config.yaml
model: "image captioner"
dataset: "photos with spoken descriptions (Open Images, Localized Narratives)"
train_examples: 203450
image_size: 64
crop_scale_min: 1
horizontal_flip: true
translate: 0.12
tokenizer: "word"
vocab_size: 4585
encoder_arch: "resnet_bottleneck"
encoder_norm: "groupnorm"
encoder_activation: "mish"
encoder_weight_standardization: false
encoder_channel_attention: "se"
encoder_depths: [3, 3, 3]
encoder_kernel_size: 3
encoder_stem: "deep"
encoder_avg_pool_shortcut: false
encoder_widths: [128, 256, 512]
fusion: "cross_attention"
decoder_width: 256
decoder_layers: 6
decoder_norm: "layernorm"
decoder_norm_position: "pre"
decoder_activation: "geglu"
decoder_mlp_ratio: 2.67
decoder_head_dim: 64
decoder_fused_qkv: false
decoder_bias: "none"
decoder_qk_norm: true
decoder_parallel_block: false
decoder_inner_norm: false
decoder_positions: "rope"
decoder_cross_attention_every: 1
decoder_tie_embeddings: true
init: "xavier_uniform"
residual_init: "scaled_by_depth"
optimizer: "muon"
muon_scale: "match_rms_adamw"
learning_rate: 0.0064
momentum: 0.95
nesterov: true
orthogonalizer: "polar_express"
adamw_lr_other_params: 0.0023
max_grad_norm: 1.0
l1_shrink: 0.003
ema_decay: 0.995
max_steps: 3600
batch_size: 64
epochs: 1.1
lr_schedule: "constant"
warmup_steps: 70
weight_decay: 0.04
adamw_weight_decay_other_params: 0
Rows from block 3 of the text decoder of a small image captioner, named by matrix and row number. Rows with one number belong to one neuron. Each number is 50 + 12 x the weight over its row's rms, rounded and kept within 0 to 99. All counts start at 0. After the name is the row's rms in percent of the matrix's.
After each neuron's rows are labels from the 100 texts, of 14976, where the neuron reaches its largest size: "tokens" is the input token at the peak. Only what is clearly more common there than usual is listed. The data: photos with spoken descriptions (Open Images, Localized Narratives). In brackets: how many of the 100.
# gate: MLP gate (decoder.blocks.3.mlp.gate.weight, 672x256), inputs 0-255
# fc1: MLP up (decoder.blocks.3.mlp.fc1.weight, 672x256), inputs 0-255
# fc2: MLP down (decoder.blocks.3.mlp.fc2.weight, 256x672, transposed), outputs 0-255

gate.6 117:50 54 47 24 45 53 51 36 73 46 35 27 46 38 47 45 36 52 58 52 49 55 74 54 58 48 48 70 67 51 36 48 43 56 70 41 45 62 47 59 66 69 32 52 49 34 38 35 44 51 28 46 36 64 46 57 55 55 53 51 35 49 31 63 72 38 68 43 52 44 40 49 62 66 55 74 45 65 38 69 58 46 43 43 65 55 51 52 28 47 73 57 62 59 53 50 39 70 59 49 47 57 50 69 39 66 41 49 56 65 38 44 38 52 46 40 50 34 49 53 14 72 45 58 47 48 48 51 42 39 71 71 41 58 38 28 65 51 52 48 54 50 41 54 23 43 32 62 38 50 48 59 40 36 41 39 45 25 52 59 62 48 73 46 61 53 46 66 61 40 46 54 59 44 47 54 43 70 53 55 37 60 46 51 47 44 75 44 34 35 31 47 47 53 49 27 61 41 51 37 35 53 51 37 26 54 42 55 34 23 56 69 41 53 71 28 67 46 38 23 69 62 60 42 53 57 52 62 44 64 43 55 49 42 54 34 54 26 63 46 46 51 72 68 38 53 34 61 37 41 24 73 49 53 47 44
fc1.6 113:53 51 53 47 70 39 47 52 65 45 36 50 41 52 36 38 34 52 40 66 49 47 68 44 61 48 31 54 38 58 54 54 49 49 47 48 60 51 45 44 25 30 52 50 71 48 56 43 41 19 45 55 47 62 63 48 47 43 43 53 57 37 56 60 70 29 60 52 85 34 47 53 38 58 56 35 50 27 49 59 56 48 67 44 58 50 42 45 38 50 58 64 66 41 50 63 62 41 49 44 66 54 33 43 55 26 35 27 73 49 59 44 77 47 47 40 75 41 49 78 70 50 55 52 75 35 63 40 70 48 46 37 60 51 53 59 40 54 53 41 53 51 62 40 53 50 51 53 67 56 55 24 58 54 61 45 44 76 33 67 47 48 42 68 59 62 50 43 42 59 51 58 66 62 55 65 55 28 53 41 50 48 32 54 63 56 53 49 41 41 26 25 51 42 43 47 66 43 64 31 50 58 44 54 68 44 50 72 46 42 50 64 34 37 55 55 37 70 60 62 73 41 77 40 41 60 34 37 67 35 57 49 66 58 41 67 32 47 33 33 69 47 51 50 23 36 55 52 58 39 57 40 20 41 55 45
fc2.6 116:31 44 48 61 52 52 58 67 86 59 53 65 45 50 59 52 81 51 45 46 17 36 55 48 58 41 61 56 71 41 58 38 53 29 51 42 50 54 43 46 44 62 69 36 56 65 41 45 31 42 35 65 50 78 53 60 44 47 61 51 55 50 59 73 40 44 61 72 40 39 30 48 46 28 68 57 49 59 54 50 46 48 50 61 40 65 61 43 57 54 54 51 35 52 44 35 47 76 63 55 44 63 54 43 57 54 28 56 56 52 54 41 37 60 62 45 52 42 58 71 46 50 46 61 19 35 59 29 30 39 51 43 51 69 46 48 40 55 59 50 57 25 46 51 48 52 42 77 60 39 51 51 49 30 73 51 50 38 49 49 51 38 61 41 57 28 52 57 59 48 32 52 55 43 47 67 69 52 50 45 48 50 28 54 41 62 22 37 48 50 43 50 47 41 48 50 38 38 31 25 76 51 50 52 44 43 38 27 31 44 54 50 56 30 51 55 67 42 62 41 70 36 47 32 57 51 63 54 63 51 66 59 45 67 51 49 51 61 54 39 76 68 55 41 60 26 45 64 58 53 53 25 21 43 68 39
tokens: "of" (38); "behind" (30); "." (17)

gate.101 086:46 42 63 17 60 66 51 64 45 41 51 58 35 44 31 41 49 61 59 49 47 50 46 50 48 56 48 54 50 29 69 54 62 40 44 40 50 53 33 59 64 61 81 36 53 45 34 63 45 51 45 50 49 45 37 36 38 45 43 56 45 53 74 69 35 42 62 55 42 57 47 58 50 29 47 13 63 35 45 60 41 33 54 69 60 58 66 71 31 54 32 63 65 51 65 38 49 50 68 66 51 67 53 46 34 50 18 60 35 50 51 55 74 72 40 57 46 43 53 42 67 33 43 31 49 31 53 36 50 43 50 58 47 55 36 32 71 48 32 48 57 53 19 40 44 52 46 33 34 36 64 46 49 54 44 61 41 49 31 35 51 62 48 38 34 57 44 59 50 38 39 30 53 31 63 36 17 62 41 78 45 53 70 58 50 64 37 66 60 31 67 57 48 59 52 46 55 48 37 54 52 66 45 55 65 50 40 57 32 58 57 55 61 45 42 47 51 54 46 53 33 50 51 68 49 51 51 58 56 41 42 46 68 86 41 38 51 49 48 45 58 46 29 56 69 61 43 60 55 31 32 67 52 50 47 57
fc1.101 086:61 38 63 41 38 56 49 34 67 67 71 53 37 38 62 51 42 66 48 65 48 49 48 50 55 57 45 46 40 46 46 73 54 51 53 56 46 49 35 70 53 62 54 25 57 39 61 73 49 35 64 59 43 24 37 51 29 47 42 56 42 52 37 74 47 42 51 62 52 60 53 51 53 36 43 47 69 44 51 67 47 30 41 49 77 50 42 49 47 25 56 68 59 49 66 22 59 32 57 45 44 71 51 52 46 50 33 69 46 35 71 84 60 62 38 59 40 46 44 58 65 40 39 32 48 47 45 41 51 48 36 38 54 62 52 48 52 26 42 41 44 64 21 43 75 52 34 52 48 42 50 68 42 44 61 39 47 57 58 25 61 47 53 57 53 43 48 46 41 32 52 51 62 42 48 35 27 45 30 47 49 55 63 51 31 64 28 48 52 37 64 57 46 42 46 29 32 40 42 35 46 50 19 51 63 36 53 57 48 62 85 47 65 52 38 35 45 53 55 43 67 50 65 50 56 51 48 44 71 47 53 15 46 65 54 42 50 68 42 44 57 57 55 68 50 59 40 73 53 44 57 38 51 57 51 71
fc2.101 077:32 43 65 58 48 59 41 10 59 53 65 60 53 64 47 40 24 59 48 66 51 50 59 65 64 54 53 58 66 26 72 57 42 25 22 38 61 53 33 55 56 61 87 42 55 36 71 41 68 50 66 60 40 50 48 49 51 46 54 25 02 66 62 45 50 47 63 72 41 48 64 29 63 61 57 53 54 49 63 60 31 44 54 58 65 66 49 51 47 42 68 42 69 41 44 46 45 42 50 50 47 49 43 71 46 25 38 46 43 59 42 51 31 51 45 46 56 60 47 79 21 46 31 49 55 60 42 37 49 57 42 37 47 48 69 52 51 49 65 44 43 54 53 39 58 41 50 48 63 49 47 51 43 53 42 41 29 33 46 56 36 70 50 29 43 49 56 43 67 41 58 64 37 46 36 58 51 44 52 59 34 53 50 73 55 48 65 29 57 56 41 59 66 65 50 51 67 44 45 63 40 53 55 36 49 47 65 34 39 45 49 49 56 63 39 60 41 53 34 55 41 37 60 52 32 50 66 51 56 45 54 44 58 60 19 54 23 47 51 57 52 51 46 63 45 39 35 58 46 52 68 38 46 65 61 48
tokens: "of" (100)

gate.578 109:29 55 48 22 58 64 48 51 74 23 36 42 50 62 35 41 54 53 44 51 50 53 55 26 35 44 41 63 65 47 58 50 36 47 52 48 42 49 70 54 59 44 52 40 50 67 50 57 49 71 49 75 41 55 37 53 33 60 51 63 35 61 36 40 58 52 36 44 37 41 61 51 41 62 31 63 64 39 51 57 48 53 38 48 32 41 48 56 58 42 53 46 72 42 33 84 48 41 47 26 43 48 55 60 64 65 48 49 43 76 58 29 41 39 62 48 57 50 43 59 57 37 41 22 55 64 79 61 49 58 49 53 67 34 52 29 67 42 69 40 43 32 49 49 56 58 42 40 37 61 45 50 43 59 50 72 35 57 41 54 44 50 30 50 55 50 42 35 71 53 54 50 35 26 45 55 59 51 41 41 49 68 57 64 63 51 42 56 72 56 55 73 45 28 37 40 66 34 49 55 59 53 41 47 59 38 50 37 76 47 47 48 52 47 56 52 64 72 42 44 54 48 26 58 51 65 43 55 75 51 51 45 79 61 58 30 34 48 55 56 46 78 36 46 62 82 37 37 34 62 44 60 41 44 58 63
fc1.578 106:72 31 60 58 52 37 57 33 42 76 64 53 50 42 54 61 42 47 48 45 54 62 48 70 62 55 82 34 38 59 33 51 59 44 36 40 67 48 34 61 51 48 65 54 54 35 45 57 50 41 55 35 52 46 52 41 65 32 53 44 43 53 76 79 56 53 73 75 50 59 41 30 46 42 57 63 47 55 48 43 42 54 58 45 52 61 49 45 49 56 59 52 26 58 61 29 47 51 51 68 69 59 34 45 42 41 41 36 52 22 62 59 42 42 45 59 35 35 61 27 42 68 57 65 45 42 23 51 41 29 54 44 38 48 59 61 49 57 43 45 63 63 59 52 53 36 50 61 70 46 53 64 54 39 35 31 61 47 66 62 58 67 54 46 26 37 58 70 43 38 57 36 59 65 49 33 53 40 56 53 42 44 47 40 23 53 51 21 49 60 37 44 51 67 47 59 42 50 51 44 37 51 69 59 49 57 53 46 41 42 46 63 56 45 52 44 47 17 56 62 40 39 62 48 64 19 49 36 20 49 55 61 30 36 48 68 62 51 51 49 50 42 53 57 40 16 62 48 63 36 41 40 72 58 43 38
fc2.578 108:61 73 61 54 61 53 71 44 34 38 61 47 27 46 46 41 73 43 39 53 67 59 49 60 48 59 46 43 64 51 47 58 56 51 75 52 30 59 36 41 30 56 57 39 44 50 49 48 25 41 30 61 65 76 46 52 48 66 70 45 75 59 63 49 44 53 59 55 55 42 40 41 44 21 48 56 38 78 69 41 55 52 42 41 36 59 32 39 46 70 49 47 72 75 57 69 34 52 29 46 56 67 43 54 50 35 41 49 33 45 57 47 36 41 51 50 40 36 60 37 49 56 81 47 43 53 53 45 50 52 55 52 47 64 36 66 50 58 48 48 34 54 57 44 61 50 64 62 68 59 54 49 77 52 48 39 29 55 42 57 47 54 47 56 46 46 71 58 64 31 54 42 64 28 44 54 38 48 46 37 42 65 53 37 46 36 38 56 25 56 55 52 63 69 63 52 25 54 63 36 54 62 53 51 42 64 62 74 46 46 47 39 49 41 51 57 40 44 43 24 46 62 48 39 51 59 95 47 38 40 50 24 55 38 52 59 48 24 43 45 64 43 64 54 41 53 25 50 50 44 26 48 54 50 49 39
tokens: "above" (25); "there" (24); "back" (17); "place" (14)

gate.241 113:48 40 37 38 54 41 48 45 68 64 68 64 33 50 50 46 53 50 50 38 33 54 40 24 21 35 65 64 48 69 47 47 68 39 48 59 42 35 61 30 47 56 68 41 53 44 55 46 47 35 63 65 46 31 46 57 63 61 42 50 50 38 59 44 46 78 40 44 51 73 42 42 41 34 45 51 64 72 50 56 65 41 34 42 52 63 41 49 57 62 53 62 59 36 52 43 37 36 52 28 42 49 71 60 51 32 47 37 39 48 51 44 52 59 50 79 63 46 48 38 53 46 35 45 32 17 53 37 73 42 77 87 65 49 43 58 58 36 47 43 56 63 46 45 30 62 51 46 56 32 45 49 66 58 37 55 49 52 49 60 67 66 51 53 59 60 49 43 46 32 60 51 53 46 48 43 41 69 50 33 56 60 37 72 76 66 72 25 72 52 50 42 44 66 51 67 39 38 49 54 50 55 49 44 45 43 49 48 34 48 52 70 69 80 66 28 77 58 42 50 54 55 61 54 45 64 51 63 47 58 49 58 33 60 56 68 39 55 52 34 44 43 67 71 61 45 51 28 61 56 41 50 56 48 64 51
fc1.241 119:42 30 50 38 37 55 55 30 61 59 40 66 35 57 59 50 54 40 53 53 39 65 40 33 34 30 59 45 44 49 55 35 64 63 36 69 56 37 57 53 66 60 57 47 43 53 50 45 37 43 66 36 45 45 47 73 51 46 60 58 43 44 55 55 59 59 43 54 73 53 50 32 46 26 50 45 39 73 47 58 64 54 54 63 33 68 28 55 49 63 65 69 39 40 63 56 25 51 65 44 50 54 77 51 52 30 46 55 39 55 63 59 60 37 47 47 60 65 54 63 54 28 42 51 28 35 67 43 65 40 73 48 64 39 53 65 52 43 46 50 49 75 42 37 36 58 49 38 47 28 48 50 65 60 33 52 44 47 54 40 56 66 57 41 52 79 39 47 55 32 58 53 47 57 39 46 62 66 29 21 37 59 31 62 87 51 46 38 56 34 60 39 43 59 51 38 49 49 50 67 70 39 69 59 49 47 37 52 49 51 38 79 38 64 52 39 82 41 46 42 68 58 63 42 55 46 41 58 43 45 47 48 50 68 62 35 38 56 35 23 55 43 62 67 55 62 43 30 71 50 51 53 68 49 39 49
fc2.241 113:60 48 47 53 46 41 48 63 46 59 44 60 23 75 48 48 48 70 54 67 48 46 50 45 52 53 67 56 59 52 54 59 32 65 30 64 84 37 50 58 30 49 54 46 49 58 60 23 38 44 56 37 51 38 24 42 47 48 30 37 52 46 43 36 34 57 66 56 49 55 57 63 74 59 52 63 60 59 63 62 56 42 59 34 56 45 34 67 77 55 47 40 54 54 49 53 43 28 59 37 39 39 62 42 52 40 45 57 29 68 40 51 37 60 40 25 64 36 69 65 55 41 55 65 79 54 49 44 57 46 44 32 56 40 35 60 45 47 33 44 79 27 49 45 52 44 50 50 44 43 49 37 61 56 35 60 73 48 49 44 54 24 80 46 67 48 39 31 38 50 45 39 44 42 45 46 50 49 50 62 55 30 38 49 55 23 64 41 61 34 51 56 38 50 63 32 35 50 38 41 51 46 39 48 62 44 51 45 66 35 43 77 50 45 57 61 56 54 52 50 66 59 73 67 48 60 39 58 46 39 70 30 33 62 45 77 46 29 63 33 59 56 54 60 56 44 51 35 46 60 57 53 57 44 53 81
tokens: "of" (75); "is" (16)

gate.367 097:53 63 20 40 35 41 57 53 59 49 69 62 43 59 49 38 55 20 46 46 53 51 58 45 34 44 60 55 40 58 66 30 51 72 81 49 68 50 50 47 55 54 71 25 55 60 51 31 63 52 44 47 36 52 57 49 51 55 58 66 54 57 43 50 71 64 40 36 53 27 70 63 48 37 54 60 56 32 56 52 52 33 51 54 48 39 20 61 32 51 42 34 49 48 37 49 38 65 57 47 30 59 47 52 50 36 50 36 44 27 36 65 54 53 32 30 68 27 40 44 42 32 48 55 42 47 51 55 47 55 42 50 51 66 44 58 37 49 33 43 34 56 71 61 43 61 37 30 41 58 35 49 54 44 57 61 56 49 62 38 46 67 36 51 31 45 48 38 47 55 43 35 67 33 53 36 57 27 55 51 52 73 65 41 71 42 56 50 41 39 63 52 55 63 40 46 48 51 61 29 33 45 55 68 46 42 80 40 62 86 48 36 42 45 44 64 58 35 52 60 56 47 72 43 49 52 38 60 50 34 13 58 56 47 42 56 40 48 58 63 63 53 55 47 69 74 78 43 53 56 39 51 41 65 56 53
fc1.367 107:42 37 50 48 69 61 61 52 84 35 71 36 28 38 43 55 41 49 57 45 52 51 54 70 39 56 58 55 67 56 54 55 53 41 49 41 70 47 46 50 42 39 51 55 61 49 32 55 42 59 50 48 63 56 47 57 57 54 52 43 53 58 77 22 44 41 59 63 48 57 48 42 41 54 58 44 47 63 55 49 49 69 64 51 70 49 53 63 63 36 42 51 45 41 42 37 50 38 25 40 48 39 45 66 39 56 56 58 62 45 54 53 17 67 49 49 47 64 35 62 82 65 59 73 55 63 44 49 37 70 47 26 42 42 65 52 44 62 71 46 73 44 45 63 60 55 57 80 67 52 40 51 25 70 46 44 50 28 35 65 47 33 80 47 57 20 49 50 47 54 34 25 71 57 63 62 28 40 46 40 55 33 52 37 24 56 42 60 40 62 44 55 43 29 44 46 67 56 32 45 32 54 54 51 33 36 38 31 60 41 41 52 40 44 44 67 47 32 35 58 57 49 33 36 54 33 62 35 36 50 55 58 64 45 47 50 51 26 48 66 47 54 40 50 56 46 35 52 56 57 64 37 50 60 47 44
fc2.367 098:41 45 52 67 69 24 62 67 68 38 40 44 53 61 68 53 79 46 59 71 91 30 65 55 27 60 38 33 55 56 44 46 79 38 46 46 48 37 33 57 49 41 53 46 44 38 60 47 50 48 48 61 55 35 70 51 48 76 43 48 53 50 44 46 63 42 57 64 51 25 53 51 39 53 52 46 57 49 54 68 41 47 47 61 51 43 55 54 44 61 43 63 30 38 35 45 55 44 34 31 63 61 48 45 52 43 47 57 39 46 50 39 41 58 45 56 49 60 49 54 53 46 60 46 56 48 67 18 39 30 38 45 32 37 47 63 61 61 51 50 38 63 43 38 52 58 47 61 52 48 26 65 27 38 45 26 71 63 57 41 53 49 33 60 60 61 48 58 52 58 36 73 50 56 41 47 47 42 43 54 57 51 50 35 67 44 73 39 48 43 43 58 25 32 61 62 49 55 67 34 63 53 55 26 49 63 86 58 38 31 63 36 50 53 48 53 46 62 49 50 57 54 46 67 68 58 52 47 41 37 45 63 68 60 70 42 45 56 43 73 47 38 29 45 43 27 65 46 25 38 45 71 55 42 56 60
tokens: "of" (36); "a" (20); "is" (15); "like" (7)

gate.447 110:57 38 51 34 50 42 34 52 61 56 70 48 37 47 38 50 47 62 51 49 40 29 49 48 57 58 66 45 77 35 32 39 60 55 65 30 51 47 40 45 72 43 71 64 33 42 53 52 68 29 47 43 62 43 51 29 31 50 59 56 59 64 49 44 35 62 53 43 60 25 74 54 39 53 55 29 52 47 50 45 65 51 32 45 34 56 77 20 58 37 51 50 33 50 49 41 43 50 53 59 33 47 63 63 56 27 55 53 49 42 48 60 62 41 49 56 52 57 54 63 56 74 42 62 36 47 65 51 58 52 50 57 65 35 51 54 49 74 62 37 46 53 68 62 38 77 61 48 56 43 42 55 50 60 55 75 53 86 50 24 41 47 52 44 38 40 61 41 67 50 50 56 38 33 40 51 39 52 43 40 52 44 26 45 85 32 54 51 51 45 35 34 52 58 51 44 36 63 42 56 65 42 70 34 52 59 80 38 40 44 53 77 59 58 57 60 70 45 44 72 45 44 48 44 52 63 34 56 56 49 57 69 52 45 38 83 51 47 64 45 36 53 42 50 46 59 45 59 67 41 37 72 35 61 50 49
fc1.447 104:34 47 63 59 58 61 53 51 31 58 36 39 70 41 59 48 36 57 47 59 61 37 63 62 45 63 66 39 34 72 41 45 54 34 42 49 54 46 48 49 32 41 59 50 48 43 44 44 40 18 45 62 53 62 59 59 64 47 51 50 41 55 34 70 74 37 38 73 47 48 45 40 40 33 28 50 48 60 60 26 39 51 30 56 52 64 51 49 64 60 25 79 47 41 40 55 56 42 47 34 56 44 44 66 68 62 51 35 59 38 45 42 67 55 58 48 57 44 31 30 36 43 34 36 24 51 55 47 57 36 45 50 46 47 43 63 36 47 57 62 80 35 61 46 46 45 49 69 62 66 55 69 66 57 67 39 20 64 39 50 53 84 30 49 48 63 52 57 66 55 40 69 68 51 24 56 51 34 51 67 49 46 41 24 42 54 46 52 66 51 33 33 61 34 28 60 44 55 62 74 58 47 54 54 52 55 49 29 40 38 68 48 59 59 73 50 51 42 38 61 56 50 60 34 58 39 64 31 36 57 45 61 35 54 52 57 37 40 51 59 55 53 53 40 36 37 60 46 24 46 47 50 54 51 55 62
fc2.447 111:37 43 71 46 46 56 45 43 41 52 40 53 35 73 54 74 71 71 43 43 40 53 53 45 52 38 48 65 60 55 46 42 59 59 36 79 37 61 28 44 35 13 49 46 57 60 26 54 55 52 57 58 27 47 61 50 45 48 55 39 49 57 37 58 76 48 52 53 49 51 48 39 52 47 47 37 33 47 34 45 53 50 61 52 34 71 45 51 42 50 37 34 67 32 37 41 49 62 45 58 69 47 29 39 31 56 52 56 41 29 40 44 47 26 48 61 49 52 61 51 54 47 47 47 50 41 66 38 58 57 29 38 65 36 50 46 40 55 49 49 47 44 61 76 53 49 57 42 76 65 28 54 70 56 72 42 70 32 65 52 71 53 37 55 49 53 55 65 46 47 38 55 63 48 40 44 62 45 53 40 68 56 73 46 40 41 83 52 48 35 56 34 65 49 47 52 47 60 71 49 73 45 51 53 37 50 36 28 49 45 51 39 65 64 38 50 42 67 51 47 56 35 47 63 68 53 42 57 62 73 42 70 54 18 49 32 59 49 56 49 39 61 46 40 49 45 59 28 54 65 71 47 50 36 54 83
tokens: "of" (72); "inside" (7)

gate.530 105:55 46 54 45 72 49 43 76 88 55 53 24 38 40 35 48 53 47 40 63 58 48 59 73 48 46 47 73 69 59 66 65 45 51 48 57 61 38 44 49 43 36 76 51 53 43 63 54 55 67 53 44 41 46 47 60 47 63 48 67 57 44 56 54 64 55 54 51 37 50 62 40 68 53 48 50 35 30 72 64 39 47 75 44 56 44 61 38 52 65 44 61 49 53 90 56 30 50 37 73 49 59 20 48 48 33 45 58 57 48 56 64 34 36 60 47 65 53 70 33 57 60 42 57 52 56 56 54 63 47 54 53 47 49 38 44 58 34 37 75 59 54 32 41 47 48 38 51 44 49 63 61 52 34 35 46 24 32 67 66 67 48 50 61 47 46 69 51 42 33 61 48 62 33 46 50 39 54 58 53 48 57 46 49 49 53 47 55 27 71 41 45 77 65 42 41 29 54 55 44 44 43 54 63 33 44 53 45 51 61 61 41 38 33 66 32 72 52 57 63 31 40 56 47 35 48 53 63 49 74 64 43 59 67 26 49 42 41 41 67 72 32 24 46 58 62 63 54 59 52 30 54 38 49 36 47
fc1.530 104:38 49 47 53 82 56 42 55 58 57 64 63 53 51 41 46 52 23 42 60 58 40 60 68 29 43 41 63 42 32 24 51 58 57 39 43 57 41 51 44 49 44 49 58 54 66 48 20 55 41 52 31 47 57 48 76 64 50 59 50 43 51 41 27 63 57 50 44 49 52 46 46 26 48 58 32 52 49 41 37 33 54 66 50 58 50 27 68 55 82 35 46 48 67 47 58 54 35 45 50 65 42 45 28 82 55 37 49 55 59 67 53 53 56 64 53 58 46 78 66 73 46 56 45 65 47 51 55 35 50 55 49 45 36 62 55 66 43 36 49 47 52 55 62 50 44 50 55 22 51 65 38 55 75 48 46 59 48 29 78 69 50 50 45 58 52 72 57 52 63 41 36 52 60 48 45 54 37 50 21 60 40 57 35 58 43 58 56 48 46 43 50 42 55 65 60 55 40 45 41 55 39 46 24 61 57 35 26 40 49 44 20 54 66 31 64 52 50 28 62 75 43 55 65 43 28 32 46 44 73 36 47 43 35 37 38 45 36 51 65 58 50 52 35 48 28 71 35 46 58 48 45 61 46 65 41
fc2.530 093:54 58 42 71 66 39 54 89 56 77 45 27 60 46 48 59 62 61 62 68 45 66 58 39 39 58 46 44 48 60 39 51 45 42 51 74 52 52 37 67 61 58 57 67 48 54 57 40 44 22 48 46 49 67 43 56 48 38 31 48 50 63 20 50 42 41 49 55 43 53 39 23 36 40 29 23 50 52 29 66 46 70 47 54 49 60 49 58 40 52 50 40 61 86 58 47 31 36 56 50 50 56 48 37 72 45 45 54 39 52 48 58 50 49 47 57 43 44 51 48 65 60 51 56 64 52 56 52 44 54 37 57 53 46 69 35 45 34 51 54 43 40 33 72 66 44 46 67 43 57 68 36 35 34 56 45 52 69 62 36 56 54 66 69 38 45 49 65 44 62 40 29 51 62 40 31 47 32 71 36 44 57 53 69 54 54 22 31 45 37 39 45 48 44 50 37 57 49 38 50 19 64 41 46 55 53 57 40 59 45 39 50 43 55 46 68 41 57 85 47 49 58 63 43 81 56 37 62 57 40 50 61 52 42 37 37 50 49 41 44 65 37 44 53 56 32 25 56 53 51 46 36 70 58 41 63
tokens: "of" (94)

gate.336 110:51 52 44 60 50 56 61 39 64 41 42 39 44 38 79 56 30 50 51 25 45 50 43 29 63 57 56 62 46 29 59 51 53 40 38 49 66 48 62 68 58 70 41 56 50 28 55 42 35 56 47 59 41 61 43 46 57 83 53 32 41 62 45 25 38 55 55 83 66 48 51 50 50 36 68 36 59 50 34 58 52 49 46 53 47 43 50 60 60 64 51 49 59 44 50 50 78 25 38 36 68 29 13 41 36 56 50 61 54 50 49 47 36 47 51 61 81 72 30 54 34 47 64 52 38 40 39 69 55 76 41 65 41 52 53 47 50 63 45 56 37 73 53 43 53 60 42 46 51 39 58 58 43 44 46 50 53 51 52 45 73 45 56 26 54 45 42 72 25 64 34 45 62 62 45 68 52 45 37 63 54 50 32 45 85 62 66 48 33 51 64 51 46 59 58 53 54 47 40 63 49 52 40 48 53 53 18 57 65 42 20 51 46 52 51 51 52 38 63 52 66 55 64 48 59 47 71 55 59 66 54 47 57 55 58 51 48 63 37 50 45 63 60 45 54 61 31 45 64 35 65 28 41 61 50 57
fc1.336 104:48 38 50 63 41 56 52 48 47 43 55 50 47 38 68 60 55 48 61 22 55 44 61 55 41 42 70 75 52 50 63 40 41 51 54 55 46 54 49 39 72 28 38 73 50 41 53 64 54 46 55 30 41 57 47 10 47 45 35 46 41 29 45 37 42 54 26 33 61 30 33 48 61 48 51 47 63 43 65 27 62 45 30 45 48 45 42 54 73 47 47 49 55 38 44 63 53 36 46 68 46 51 15 53 55 47 53 61 47 48 47 42 34 66 55 37 75 52 61 60 35 41 40 57 69 55 42 60 61 54 34 55 40 68 42 22 46 50 74 48 41 52 61 45 57 47 51 34 41 65 76 68 23 46 56 38 65 51 54 71 50 59 48 27 49 46 47 41 62 47 54 66 49 56 36 43 46 51 63 58 57 43 52 56 47 68 43 76 39 42 55 41 35 54 52 45 61 49 60 71 50 18 59 56 51 63 49 56 48 35 51 34 55 65 48 59 46 55 47 51 39 28 74 55 38 69 43 74 53 47 55 35 51 30 59 64 49 44 59 48 59 44 46 50 43 53 38 47 52 64 67 51 36 34 96 46
fc2.336 107:55 48 68 79 56 40 48 50 58 42 73 51 59 64 49 66 45 52 43 40 63 70 51 45 55 35 47 57 44 31 36 62 42 45 59 43 60 46 30 44 54 62 50 57 38 59 35 55 52 75 19 46 35 51 55 39 55 50 33 42 52 68 46 51 47 47 63 55 31 49 55 41 39 53 49 45 73 60 61 48 38 38 42 54 48 57 36 90 48 61 42 47 46 33 38 37 63 42 63 66 55 42 76 44 66 40 38 38 63 50 45 73 51 51 39 59 71 60 63 37 51 53 38 64 47 38 38 46 38 85 42 39 48 59 47 34 54 41 21 48 59 48 66 48 36 56 43 35 30 37 57 46 45 40 54 45 44 49 51 31 48 50 55 52 41 45 47 35 63 59 55 48 58 41 38 46 46 26 54 56 38 47 69 43 60 49 57 61 52 31 41 53 31 56 42 49 43 56 36 39 65 91 37 57 55 48 18 54 50 57 38 56 45 63 65 59 55 44 47 44 49 57 43 62 85 50 41 67 39 69 46 64 65 51 66 40 50 52 66 22 47 51 55 58 41 73 54 40 42 53 56 54 70 56 26 29
tokens: "of" (51); "few" (37); "is" (11)